Weights of a small contrastive image-text model.
Model: 3.83M parameters, 64-pixel images, encoder arch regnet, encoder norm batchnorm, encoder activation gelu, text encoder width 128, text encoder layers 12, text encoder norm layernorm.
Training: soap at rate 0.0032, 9700 steps, batches of 256.
Data: trained on photos with spoken descriptions (Open Images, Localized Narratives), 12.2 epochs.
Rows from block 5 of the text encoder of a small contrastive image-text model, named by matrix and row number. Rows with one number belong to one neuron. Each number is 128 + 24 x the weight over its row's rms, rounded and kept within 0 to 255. All counts start at 0.
After each neuron's rows are labels from the 100 texts, of 14848, where the neuron reaches its largest size: "fires on" is the input token at the peak. Only what is clearly more common there than usual is listed. The data: photos with spoken descriptions (Open Images, Localized Narratives).
# gate: MLP gate (text_encoder.blocks.5.mlp.gate.weight, 256x128), inputs 0-63
# fc1: MLP up (text_encoder.blocks.5.mlp.fc1.weight, 256x128), inputs 0-63
# fc2: MLP down (text_encoder.blocks.5.mlp.fc2.weight, 128x256, transposed), outputs 0-63

gate.139 [101 149  77 160  87 135 130 131 121 120 128 127 129 120 133 131 120 146 141 104 129 137 154 100 163 145 149  98  91 109 123 114 131  85 109 104 128 121 113 160 112 124  88 129 144 133  78 122 119  91 126 117 108 107 156 152 154  93  99 172 119 128 125 141]
fc1.139 [110 104 126 118 110 136 122 137 121 115 116 128 104 146 120 180 124 128 115 140 116 129 160 120 144 130 144 106  67 112 101 128 124  87 132 121 106 144 132 141 127  92 119 142 138 124 109 125 112  94 150 109 102 141 130 184 141  81 129 135 109 107 136 134]
fc2.139 [125 186 124 106 135 102 128 122 143 122 116 129 156 121 132 120  91 121 104 122 157 138 126 140  72 167 134 139 111 110 123 119 137 120  77 142 151 117  92  99 138 123 138 134 183 134 134 144 156 170 137 131 144 110 143 122 143 164 123 143 114 116 110 151]
fires on: "are"; "different"

gate.224 [139 111 127 134 159 134 150 146 160 145 152 140 133 119 133  98 117 135 150  89 128  86  85 140  86 109 139 155 106 158 124 150 131 109 150 114 132 133 131 124 118 136 109 154 123 112 104 116 148 137  98 122 106 170 129 132 136 133 119 105 111 181 125 104]
fc1.224 [138 107 144  96 138 135 177 120 137  86 131 131 135  64 133 137 118 106 113 121 109 103  75 134 135 139 135 131 135 140 127 111 103 116  97 138 118 112 129 164  60 155  91 113  99 125 107 101 135 157 120 126 137 125  87 128  95 125 142 120 133 119 133  83]
fc2.224 [121 131 137 154 148 133 123 141 152 133 119 103 162  93 140 151 112 165 120 144 179 111 147 132 112 143 109 155 133 137 133  93  93 148  92 141 135 104 121 130 125 123 156 118 126 122 107 122 154 112 161 154 103 163 170 153 139 126 161 141 127 161 104 130]
fires on: "black"; "<end>"

gate.7 [142 135 165 136 153 127 161 113 132 132 126 121 107 106 122 142 116 122 147  83 141 149  11 123 121 137 137 100 130 112 115 106 182 137 130 143 171  95 153 147 119 139  95 136  98 102 178 130 144 132 150 168 147 104 147 107 146 147 148 120 146 140 109 139]
fc1.7 [165 121 112 137 114 145 132 149 121 161 121 124 104 122  90 117 142 125 111 150 116 128 108 138 121 133 128 154 113 123 140 106 107 171 153 144 148 167 152 116  95 112 104 133 129 143 150 129 152  90 130 109 188 134 122 112  85 107 129 137  74 142 135 141]
fc2.7 [134 172 155 141 143 114 146 110 124 140 145  97 148 111 129 140 181 154  89  93 125 128 125 129 114 108 129 141 145 153 120 193 159 150 165 137  98 106 137 156  83 118 143 131 143 110 121 149 128 185 109  99 126 135 119 135 139  94 146 122 116 155 155 105]
fires on: "grass"

gate.107 [147  82 155 123 137 160 159 129 140 126 148  97 150 111 162 161 110 124 103 130 109 107 124 107 124  94 163 151 129 128 142 162 114 141 159  94 139 146 146 163 132 123 122 150 111 137 106 149 146 151 140 177  97 135 146 129 114 138 137 139  66 114 125 118]
fc1.107 [117  92 148 117 116 111 158 111 125 132 108 136 144 162 132 125 127 168 100 109 124  90  36 125 118 109 119 113 147 136 116 159 162 136 130 124 131 143 110 113 127 114 139 124 117 112 123 131 107 124  94 118 121 137 179 154  76 120  91 119 163 164  99 118]
fc2.107 [105 102 136 147 150 149 149 105 151 152 119 123 124 163  86 153 123 120 152 120 113 133  86 117 110 145 136  84 129 124 143 198 136 141 135 126 106 134 132 110 127 112 141 151 145 118 149 160 109 148 172 153 152 132 142 149 165 143 102 114  96 106  92  98]
fires on: "black"

gate.94 [126  99 106 125 148 143 113 138 185 146 105 181 127 134  85 190 121 136 112 175 147 143  91 150 159 146 145 112 123 130  98 115 108 140 123 128 108 133 182 146 154 143 126 109 169 120 125 176  81 157 123 141 132 112 160 141 151 115 133 133 113 152 117 153]
fc1.94 [115 147 120 105 112 132 181 135 141 119 143  83 112 131 132 114 130 122 129  85 146 124 119 172 137 139 111 151 125 154 116 122 116 103 143 123 134 112 136 107 109 158 117  86 134 120 146 110 135 193 121 200 117 116 102 119 134 125 120 124 110 139 126 106]
fc2.94 [ 93 125 101 119  94 133 128 119 151 133 106  85 128 116 128 148 121  91 128 110 147 116 132 160 143 125 121 137 157 173 141 139 133 119 181 162 113 164 144 162 146 166 144 145 175 128 102 160 108 135 112 198 130 136 138 118 121 107 131 133 115 137 116 132]
fires on: "grass"; "vehicles"; "car"; "vehicle"

gate.10 [124  97 147 152 124 133 109 122 154  95 133 160 129 107 159 119 117 128 134 126 104 118  62 123 127  99 161 124 160 143 114 174 100 162  99 130 136 124 137 148 115 138 117 128 116  92 147 122 130 161 130 145 123  88 114 139 118 118 123 171 156 139 153 154]
fc1.10 [145 108 101 119 120 159 136 127 139 146 124 127 130 125 118 138 126 126 166 163 153  89 210 103 138 124 145 125 133  88 179 105 100  78 105 143 117 136 131 109 161 109 116 110 118 160 105  75 117  88 134 135 139 112 107 139 126 153 116 162  72 118 101 100]
fc2.10 [119 126 116 121 113 137 142 100 147 101 156 148 127 103 153 140 128 115 116 135 158 123 177 109 123  59 134 161 113 137  83  91 125 114 103 149 139 144 118 159 123 141 147 121 139 170 117 130 135 123 103 113 119  80 137 186 157 158 101 112  82 135 112 170]
fires on: "black"

gate.138 [152 117 181  97 128 140 123 155 160 138 125 185 150 145 153 107 157 161 149 140 143 162  87 145  72 182 116 130 142  94  69  81 113 152 134 106  90 134 138 154 129 170 117 149 166 119 164 146 118 130 149 158 155 139 136 138 163 145 115 164 118 132 140 131]
fc1.138 [ 73 109 132 130 133 112 117 129 148 123 138 158 167  90 124  68 143 138 125 123 140 125 122 137 151 111 110 129 166 145 126 120 141  76  98 120 138 150 111  88 135 137 158 144 113 100  89 129 153 133  90 133 125 119 122 152 125  68 118 151 118 130 148  77]
fc2.138 [115 173  87  90 125 134 111  90 136 126 104 164 159 165 119 155 109  91 111 108 134 166 158 112  99  86 122 141 106 142 163 109 162 122 119 149 110 130 152 132 110 123 131 134 124 145 119 146 160 181 131 132  93  97 158 138 153 106 162  87 104 126 110 134]
fires on: "are"; ","; "some"

gate.122 [142  90 168 129 101 156 132 133 111 125 122 127 120 123 146 159 132  95 126 123 112 108  37 118  68  91 141 126 133 114 118 147 107 140 160 144 142 149 107 137  69 140 159 148 139  61 147 138  97 140 144 130 157  82 165 111 112 118 141 147 131  94 152 133]
fc1.122 [114 134 105 137 110 154 128 135 108 129 148 125 166  97  73 125  61 119 141 100 123 118 146 151 136 123 125 163 164  96 156 200 141  63 169 124 136 136 147 146 135 150 131 116 138 117 121 104 140 139 110 149 128 130 116 152 146  81  95 159  95 149 100 139]
fc2.122 [129 106 112 156 135 120 133  89 129 118 151 133 141 108 120 132  92  89 114 130 139 171 140 168 116  45 112 153 126  84 161 107 143 127 110 153 108 143 146 113  98 137 142 104 149 167 145 121 100 129 113 164 132 115 151 132 122 107 118 107 109 139 131 150]
fires on: "grass"; "smiling"

gate.50 [154  87 171 117 153 122 112 162 102 114 100 109 125 143 151 157 128 119 127 129  81 161 115 123  86 137 174 133  87 100 134 118 134  99 172 153 172 179 110 112 107 163 124 153 133  95 152 134  91 116 124 110 149 116 169  91 145  92 136 150 131 142 149 120]
fc1.50 [114 152 100 134 126 122 129 138 105 114 129 116 128 121 125 148 134 121 135 103 133 106  89 121 151  99  91 139 129 124 150 179 142 150 176 139 164 173 152 129 116 150 142 101 129 138 138 136 121 123 135 151  99 157 173 146 114 136 123 103 141 142 147 138]
fc2.50 [137 123  84 142  74 129  91 109 132 159 133  96 153 148 111 162 128 101 128 127  98 125 157 128 125 111 142 106 117  95 123 128 130 121 129 131 102 145 119 169 100 117 158 118 119  71 102 131 107 100 132 132 132 127 127 124  92 116 153  86 123 155 147 113]
fires on: "red"

gate.214 [107 103 162 162 158 169 156 134 141 117  94 111 147 111 146 197  95 130  92  81 117  84 109 129  82 110 131 121 101  89 114 134 140 118 119 112 141 129 141 118 123 145 105 144 130 121 130 116 123 136 121 108 130 117 190 145 133 121 124 189 148 144 182 142]
fc1.214 [116 128 129 148 123 128 127 106 148 130 126 103 146 114 128 108 112 111 120 157 126 152 235 111 133 101 148 115 121 118 146  82  97 122 163 145 119 110 118 108 144  96 116 124 134 141 120  96 138 138 142 116  94 119 101 105 146 105 127 125  64 110 141 110]
fc2.214 [111 128 121 145 125 107 151 100  81 152 186 114 119 126 167 125 127 123  80 175 139 132  96 130 176  89 118 145 119 136 143  99 121 119 177 157 107 167 140 141 127 129 104 103 125 174 140 146 130 133 110 129 124 100 145 128 126 144 113 162 139 145 119 131]
fires on: "group"; "many"; "flags"

gate.241 [150 142 102 152 106 149 120 179 161 132 118  88 157 140 153 183 135 138 149 116  73 153 153 122 131 101 160 161 126 109 160 175 125 136 129  77 143 123 135 140 133 139  87 126  95 117 114 123 111 144 162 165  95  93 129 115 161 131 180  96 154 111 142 153]
fc1.241 [125 121 128  93  81 113 127 131 118 165 138 143 101 100 131 165 168 157 130 100  99  78 134 157 139 138 120  94 117 130 143 136 146 147  74 142  89 110 123  66 100 125 177 129 133 120 108 167 141 123 117 124 100 121 103  73 132 167 134 145 126 122 104 104]
fc2.241 [130 133 104 119 155 134 115 104 132 132 140 165  95 112 132 141 147 129 143  84 133 165 157 108 100 118 123  89 114 109 117 119 112 135 106 130 100 112 107 136 160 131 137 144 181 114 113 149 119 152 118 147 152 169 145 160 173 138 145 138 102 150 103 158]
fires on: "red"; "pink"

gate.188 [134 119 154 150 117 149 108 105 112  97 128 108 132 118 125 181  92 122 136 175 139 137 109 104 146  85 151  92  90 151 177 109 112 129 145 164 123 147 103 129 154 128 145 150 130  60 134 110 140 144 142 139 156  87 125 108 140 108 128 143  79 110 165 159]
fc1.188 [100 117 155 102 115 141 118 124 110 120 135 112 118 161 115  89 139 130  92 145 128 161  21 135 177 125 124 113 158 131  96 131 153 125  81 144 151 143 165 154 112 132  89 133 128 149 158 137 116 144 141 137 170 124 125 123 139 117 140 143 164 130 166 127]
fc2.188 [125 135 150 111 129 127 151 108 119 152 124 143 126 125 114 124 173 167 123 118 101 135 122 160 142 171 123 111 153 142 106 181 162 163 123 156 133 103 186 159 103 111 140 162  90 139 120 161 146 101 148 159 164 161 161 116 145 130 109 156 147 105  94 107]
fires on: "."; "and"; ","; "light"

gate.211 [126 103 116 127 119 138 109 143 137 160  90 109 127  86 164 171 122 172 135 103 159 139  88 149 164 159 107 166 132 134 139 148 145 132 118 143 127  92 152 150  96 157 102 132 152 121 120 134 126 122 149 123 165 126 131 127 111 163 138 143 157  99 150 118]
fc1.211 [124 119 173 157 192  98 118 131 127 142 139 103 120 143 111 137  92 146 118 149 148 155 124 117 162 139 135 150 100 140 160 165 168 129 153 110 130 165 157  94 114 172 150 124 133 134 145 131 104 147 145 161 143 129 161 110 107 143 161 125 144 130 110 130]
fc2.211 [118 114 103 126 143 113 107 105 173  90 144 105 165 108 130 125  94 170 138 116  54 157  91 129 102 123 130  99 121 125 112 136 140 139 125 107  88 123  99 176 107 141 145 151 184 147 113 130 145 113 125 126 158 140 125 141 158 178 151  74  74 153 106 133]
fires on: "red"

gate.247 [129 120 161 154 155 153 142 140 169 149 144 120 167 156  99 167 150 134 169 155 115 132  97 115 164 156 139 122  91 147 133 127 113 123 168 129 120 119 166 109 181 133 146 145 163  87 136 145 162 143 152 149 141 112 120 140 199 120 108 154  97 132 165 160]
fc1.247 [144 131 137 149 132 157 103 115 120 127 155 147 132 120  94  99 127  94 120 158 115 134  39 128 114 133 148 126 159  81  89 129 136  69 177 124 144 136 158 153 117 147 104 134 121 146 149 139 163 112 125  94 182  98 126 134  85  97 101 167 103 133 114 117]
fc2.247 [147 106 108 140 135 161 148 157 131 151 143 129 130 127 134 153 134 151 118 132 119  71  83 134 114 174 138 135 132 128 145 144 106 108 158 171 103 133 117 143  95 130 119 131 115 156 169 126 138 153 112 127 147 127 106 107 118 131 117 122 135 143 135 113]
fires on: "grass"; "are"

gate.191 [142  90 128 155 130 122 109 127 137 116 117 157 131 123  92 164 140 135 139 105  67 111 135 133  83 139 145 137 111 133 136 112 114  81 186 105  90 165 149 101 118 142 125 135 155 115 110 128 152 148 115 134  56  91 140 137 134  76 125 154 118 145 162 142]
fc1.191 [119 169 145 125 105 139 124 107 117 104 132  98 118 119 127 118 156 186 123 140 129  98 119 108 140 181 158 127 143 116 163 111 108 104  69 143 131 137 106 145  98 150 139 131 104 132 127 128 194 133 151 121 129 111  89 170 159 154 151 192 102 180  95 124]
fc2.191 [ 76 112 143 127 160  99 180 102 132 133 118 144  97 137 104 114 142 119 153 135 153  85  89 143 131 102 103 136  64 138 129 134 127 122  89 153 139 125 138 115 115 109  91 107 119 188 147 125 155 160 154 125 149 143  98 134 161 108 122 151 123 102  91 109]
fires on: "."; "and"; "the"

gate.243 [129  90 180 136 165 128 157 128 107 149 123 129 116 167 141 194  84 140 131 121 119 173 151 114 132 101 142 121 130 152 126  89 113  87 126 124 158 107 118  99 139  99  92 174 106  96 143 125 127 129 150 158 126 115 127  87 173 112 141 112  83 104 151 151]
fc1.243 [127 111 172 138 120  99  98 130 120 120 127 133 149 148 102  88 102 135 103 120 129 147  67 116 142 150 157 109 142 114  89 140 144 112 146 103 155 127 126 160 148 135 129 161 148 115 139 129 112 108 126 116 121 114  87 118 123  72 138 170 106 118 153 159]
fc2.243 [126 126 140 128 119 121 131 113 139 156 136 121 136 113 138 125 121 148 135  96 101 115 107 102 139 185 131 135 135 142 102 188 114 168 142 150 125 159 141 155  87 104 174 140 145 107 133 122 120 148 113 138 134 149 100 103 166 154 108 153 117 162 129 136]
fires on: "grass"

gate.32 [109 132 158 121 134 133  97 145 169 131  97 156 162 144 107 158 141 119 125 118 113 161 107 159 139  99 137 144 124 142 122 130 118 143 130 148 150 144 141 152 106 138 125 167 153  93 148 101 126 132 118 134 196 160 175 159 126 140 162 189 132 135 129 159]
fc1.32 [136 135 152 148 133 112 120 107 132 109 122 126 113 113 113  96 156 106 116 130 144 152  15 122 101 140 121 137 144 118  57  99 127 179  57 108 123 129 161 110  89 137 120  96 135 142 177 114 142 107 119 137 136 124 117 123 123  95 109 112 165 147 157  93]
fc2.32 [124  93 146 131 140 123  87 141 155 144 118 101 133 126 100 139 142 148 120 123 111 131  95 116 120 194 122 167 111 156 132 176 136 166 109 155 157 120 142 117 153 102 148 147 144 130 129 136 155 130 172 176 131 125 143 129 140 113 133 121 146 111 143 152]
fires on: "."; "and"; "people"

gate.69 [152 103 181 109 177 119 162 155 107 165 103 155 106 140 127 105 143 114 130 162 103 118 124 128  98 115 152 132 118 151 112 116  99 108 142  90 110 148 126 123 113  74 144 153 157 119 128 111  94 150  73 123 171 102 136 134 146 137 114 124  71 105 151 145]
fc1.69 [ 99 153  95 110 164 135 118 154 137 157 134 117 141  84 114 151 134 161 130 158 143 129 110 102 123 143 103  97 107 136 132 112  91 159 125 138 104 150 153 152 167 138 122 110  85 138 147 149 138  88 115 145 131 102  78 109 150 133 145 151 109 100 130 113]
fc2.69 [124 138 141 129 134 151 117 115 119 140 149 110 117 103 111 107  92 116 119  70 142 111 113 113  57 121 123 142 130 115  99 126 135 158 141 146 109 138  92 154 162 133 125  98 131 143 113 123 157  92 125 104 151 161 118 113 147 160 160 105 114  68 172 117]
fires on: "are"

gate.149 [113  96 139 112 142 122 136 123 117 133 103 129 142 151 152 164 123  84 164 138  93 129 115  75 156 126 119 110 124 111 137  84 139 104 168 137 147 136 135 137 144 110 134 173 124  80 157 142 128 136 130 138 182 148 134 131 131 112  95 136 129 115 126 198]
fc1.149 [ 98  96 112 131 132 159 107 130 125 143 121 150 134 136 138 120 141 115 124  99 132 119 247 153 137 136 138 115  89 128 177 128 105  76 183 141 113 105  99 106 119 144 129 145 124 124  96 136 114 131 100 142 137 147 100  99 156 110 134  81 115 105 125 183]
fc2.149 [152 113 107 133 122 166 143 108 143 124 142 151 109 143 153 139 116 104 127 140 127 130 188 120 166  53 129 140 170  85 147  87 124 123 139 150  85 112 110 121 100 161 121 123 148  86 132 155 132 141 107 140 128 151 112 155 108 129 163  98 103 129 111 147]
fires on: "."; "and"; ","

gate.236 [153  79 141 132 138 149 127 152 156 144 124  95 179 139  92 147 133 123 138 105 152  77 139 121 150 141 100 124 101 129 128  86 111  94 157 153 117 128 146 115 156 124 129 112 139  97  95 142 123 102 141 100 159  96 163 106 140  71 125 166 111  92 150 138]
fc1.236 [143 150  93 114 173 120 129 164  72 110 134 145 109 117 111 123 126  89 105 123  95 128 122 147 147 139 128 141 155 130 136 122 125 170 114  99 157  86 156 144  98 109  71 104 113 149 171 120 161 103 130 142 205 118 108  94  76 139 152 121 129 136 127 147]
fc2.236 [ 76 109  68 123 111 116 140 139 122 137  87 162 107  85 122 128 153 122 125 119  81 143 160 142 131  90 128 157 179 133  98 147 132 121 138 156 130  75 116 108  84 100 109  93 109 127 109 120 147 133  95 124  92 127 119 122 105 112 136 113 150 135 129 109]
fires on: "group"; "many"; "number"

gate.154 [131 107 176 139 154 144 114 128 137 181 120 160 122 115 136 137 116 134 129 144 132 164  79 133  96 144 168 121 148 137 141  98 139 137 108 151 139 125 144 140 107 118  99 132  93  78 106 146 154 172 120 140 158 101 145 149 130  61 143 161 127 117 121 143]
fc1.154 [139 137 132 109 167 104 146 147 109 141 137 100 102 135 125 109 103 131 113 115 156 125  64 141 140 144 106 105 152 120  91 123 139 206  74 135 135 142 154 130 101 118 115 131 131 143 112 156  96 124 118 137 145 114 147 111 105 119 170 138 186 144 100 113]
fc2.154 [160 143 131 120 145 110 172 125 159 157 136 122 136 139 120 163 115 133 150 113 157 104 149 162 103 173 161 128 131 138 145 170 136 137 151 139 116 113 166 150 129 138 190 136 117 100 109 114 104 156 146 142 130 138 161 139 171  77 185 125 174 159 149  85]
fires on: "."; "white"; "standing"

gate.150 [103  72 202 150 159 105 147 135 124 154 113 130 141 124  89 171 100 188 133 151 139 170 125 100 108 151 147 116 107 132 107  97 148  88 109 121 130 103 142 132 142 155 116 146 149 112 123 138 115  94 122 111  91 109 168 158 174  98 108 156 143 118 164 162]
fc1.150 [126 127 120 163 164 114 128 143 113 123 149 116 139 135 127 123 122 140 149 127 117 116 100 153 160 110 100 126 169 128 154 201 165 136 189 116 174 143 125 124 172 149 119 106 125 107 118 145 125 116 101  95  76 142 150 127 145 134  92 100 152 126 146 159]
fc2.150 [146 115 122 149  98 137 134 111 138 144 120 140 108  97 108 138 123 138 107 104 115  99  98 147 134 139 155 115 136  86 146 152 102 165 127 109  95 152 140 166  69 136 134 128 161 130 108 106 110 154 116 117 194 120  99 116 175 169 109 101 116 147 132 141]
fires on: "are"; "group"; "hall"

gate.146 [111  91 114 127 148 146 109 128 140 172 108 162 128 134 133 144 100 115 139 106 102 136 140 160  82 138 116 119 123 150 153 147  90 111 180 138 137 115 164 138 107 138 142 107 162  81 149 137  83 125 154 116 110 106 131 123 138  69 125 121 155 152 168 158]
fc1.146 [133 159 122 142  82 155 107 129 166 137 126 125 125 123 114 139 132 149 127 177 166 146 132 114 125 150 160 123 127 127  77  54 129 146  70 112 109 131 128 143 108 149 154 130 115 129 168 152 133 119 142 118 169 107  91 139 154 118 143 173 128  90  94  84]
fc2.146 [114 126 118 128 179 118 128 146 105 148 105 113 132 142 140 108 117 133 160 106 148 105 103 142 126 135 110 132 131 169 125 133 134  92 100 124 125 156 160  83 172 111 122 153 107 192 165 123 161 122 146 149 109 129 121 112 155 147 166 128 105 125  68 133]
fires on: "red"; "pink"

gate.20 [113 105 161 133 134 113 144 119 150 169 129 126 155 138 150 131 169 161 156 142 116 109  71 157 129 130 112 154 183 149 114 115 128 134 113 147 105 106 153 134 124 107  95 108 171 130 138 144 140 157 131 146 147  95 132 117 153 139 128 155 123 117 159 172]
fc1.20 [ 88 104 105 142 107 132 136 136 153  96 102 145 129 120 142 144 125 137 128 132 149 120 188 150 119 151 158 120  92 126 127 105  92  78 118 138 110  95  94 139 137 107 168 140 104 103  97 127 137 105 136 145 112 134 148 157 154 138  88 138 120 131 138 128]
fc2.20 [ 99 142 121 116 153 124 134 141 119 133 105 143 101 121 145 126 136 141 128 120 143 112 131  96 145  93 112 117 102 156 119 141 169  99 140 147 125 131 140 121 143 147  99 152 171 171 147  93 110 102 113 126  96 120 120 172 134 146 103 137 119  92 126 125]
fires on: "."; "are"; "and"

gate.226 [130 102 188 119 149 117 152 132 137 140 101 110 142 131 100 168 157  94 125  88 123 127  69 159 138 138 146 109 133 153 129 103 150 112 143 139 156 104 133 124 101 129 155 158 120 111 205 130 124 141 154 121 118 136 152 152 114  94 114 143 128 162 155 139]
fc1.226 [111 119 130 122 156 124 139 163 135 114 137 138 104  92  92 146  97 127 153 159 175 117 150 148 100 126 115 110 146 102 132  95 145 161 121 117 121 131 143  84 125 119 133  92 145 135  96 145 131  97 122 143 137 112 111 129  94 114 173 135  57 108 118 110]
fc2.226 [109 131 118 108 122 150 117 129 154 139  76 115 154 114 110 116 170 127  95  96 117 117 126 133  96  70 148 154  85 116 107 132 127 147 156 116 136  97  89  63 116 128 100 103 113 147 118 148 102 151 151 142  90 119 100 138 137  80  86  59 123 109 119 117]
fires on: "grass"

gate.195 [101 116 129 142 123 137 116 112 121 139 141 115 116 165 122 145 101 108 141 105 111 155 100  98 116 136 144 106 142  89 121 152 148 118 141 142 165 137 165 130  92 132 124 137 158  97 157 118 107 172 150 141 132 167 123  96 138 116 145 160 111 148 195 133]
fc1.195 [146 133 100 161 144 111 114 142  92 128 134 124 114 151 125 123 135 128 131 112 122  89  74 151 137  81  77 123 172 127 152 199 174 116 227 132 165 142 117 105 143 123 135 134 135 128 116 134 123 131 106 138  83 108 177 149 120 121 104  78 133 130 136 161]
fc2.195 [145 129  98 109 129 150  96 110 140 171 122 106 140 115 119 159 135 108  96 132 150  92 151 134 116 140 133 137 146 114 147 120 125 129 119 161 133 109 122 139  84 136 115 121 168 113 121 140 107  87 142 172 161 118 142 129 118 133 113 118 123 135 134 143]
fires on: "red"; "."; "and"; "tree"

gate.93 [148 109 145 154 147 113  98 147 128 141  97 147 146 131 125 135 116 141 130 126  87 163  90 132 145 141 172 118 109 107 131 132  88  93 132 108 175 131 106 124 114 107 143 110 145 134 123 130  84 164 156 136 112 122 167 135 155  79 137 172 113 108 201 161]
fc1.93 [128 141 138 106 121 150 115 118 178 108 158 130 119 120 120 133 152 156 116 145 149 112 133  78 116 130 144 122 115 137 105  70 103 131  23 146 104 124 154 133 126  99 100 153 102 151 124 107 172  98 119  94 142 109  85 141 131 150 130 147 139  97 117 100]
fc2.93 [116 115 121 123 207  81 147 118  92  99 116 136 113 104 119 132 149 142 107  93 143 125 114 134 123 107  89 142 140 147 110 117 143 136 116 123 106 122 145 129 180 111  73 125 134 154 140 116 110 123 120 100  90 123 122 113 112 124  90 157 158  73 112 152]
fires on: "red"; "are"; "leaves"

gate.181 [111 139 171 120 113 152 132 150 166 141 134 124  90 126 135 206 122 117 113 102 101 160 100  89 146 132 134 161 115 133 117 113 122 159  88 145 165 142 179 138 122 105 138 167 132 108 129 147 132 131 135 145 139  70 133 143 178 115 149 158 121 119 117 156]
fc1.181 [109 118 126 130 109 145 165 120 131 140 131 134 115 124 151 162 112 147 141 134 169 118 255 157 104 123 118 141  91 127 141 108 130 141 116 150 119 130 134  82 127 105 141 136 122 140 108 125 106 117 138 135  88 133 125 118 158 135 143 129 112 131 126 125]
fc2.181 [106 156 114 136 117 117 153  94 100 125 151 114 125 137 166 125 131  91 110 119 146  92 153 130 129  46 117 140 106 157 124 124 143 140 130 130 122 136 138  82 156 139 119 136 129 153 130 137  82 144 112 146 109 129 141 123 130 143 159 160 151 116 130 161]
fires on: "grass"

gate.118 [124 116 168 127 145 137 144 126 144 126 127  92 176 186 182 117 152 128 172 105 125 147  76 161 112 151 136 150 130 157 108 113 147 135 145 107 134 140 144 145  99 112 143 115 154 127 105 143 150 108 126 140 113 105 168 176 130  90 155 127 137 139 171 128]
fc1.118 [116 123 143 135  79 133 100 162 132 145 128 108  93 144 125  87 113 138 110 128 151 119 100 113  93 158 181 115  97 154 142 108 141 149 123 121 139 132  83 196 110  92 151 111 156 112 139 109 128  93 160  90 118 124 111 106 135 146 120 170 115 104 141 155]
fc2.118 [112 145 139 120 118 153  93 117 137 160 162 111  90 159 130 117 105 138 145 131 123 104 104 107 153 182 102 123 126 125 128 110  81 145  99 114  98 154 124 134 107 130  92 155 148  82  87 118 123 131 139 145 145  95  82 124 129 142 132 121 115 100  95 122]
fires on: "group"

gate.31 [ 95 122 182 139 113 145 138  94 122 142 126 141 154 153 139 133 153 141 108 149  89 133 121 113  84 131 133 120  88 137 126 137 200 174 119 174 121 127 171 125 156 141 119 123 125  73 104 152 161 130 102 123 123 123 122 159 144 122 140 159  99 142 183 126]
fc1.31 [161 104 122 155 109 162 121 170 130 117 151 124 108 128 145 153 134 135 113  73 160 135 207 134 132 103 138 131  77 159  94  90 124 131 139  81  67 130 153  94 126 140 156  88 136 108 118 132 104 119 155 135 154 119 105 124 127 139 141  92 135 126 140 147]
fc2.31 [146 132 110 137 158 138 159 143 118 100 128 149  63 158 121  93 159 121 144 128 150 129 106  98 109 143 162 176 146 105 136  92 137  99  90  96 149  77 130 133 177 124 115 139 112  97  88 152 126  88 114 139 107 158 123 122  95 138 136 100 127  84 117 159]
fires on: "black"

gate.198 [142 158  87 112 158  73 140 118 134 135  99  97 154 126 142 143 154 103 138 110 128 107 134 143 133 116 112  82 115 120 144 120 116 132 165 172 151  91 131 125 150 165 151 131  98  70 160 103  97 130 138 142 146 127 181  94 121 148 139 150 112 127 157 165]
fc1.198 [112  83 112 140 139 118 136 138 113 126  72 105 166 134 133 119 118 145 109  95 124 138 122 183 148 134  86 125 106 144 139 202 157  69 135 136 158 107 101 128 159 122 128 157 125 106 131 120 128 129 138 134  85 165 154 150 144 137 102 112 190 147 140 165]
fc2.198 [166 135 101 144 108 123 145 119 169 154  87 149 174 169 123  98  87 142  91 130 118 114 191 117 168 114 151  79 158  78 156 172 115 144 151 103 137 161 100 154  80 149 141 159 156 106 112 152 128 156 139 124 153 138 117 131 114 125 119 122 142 138 105 130]
fires on: "red"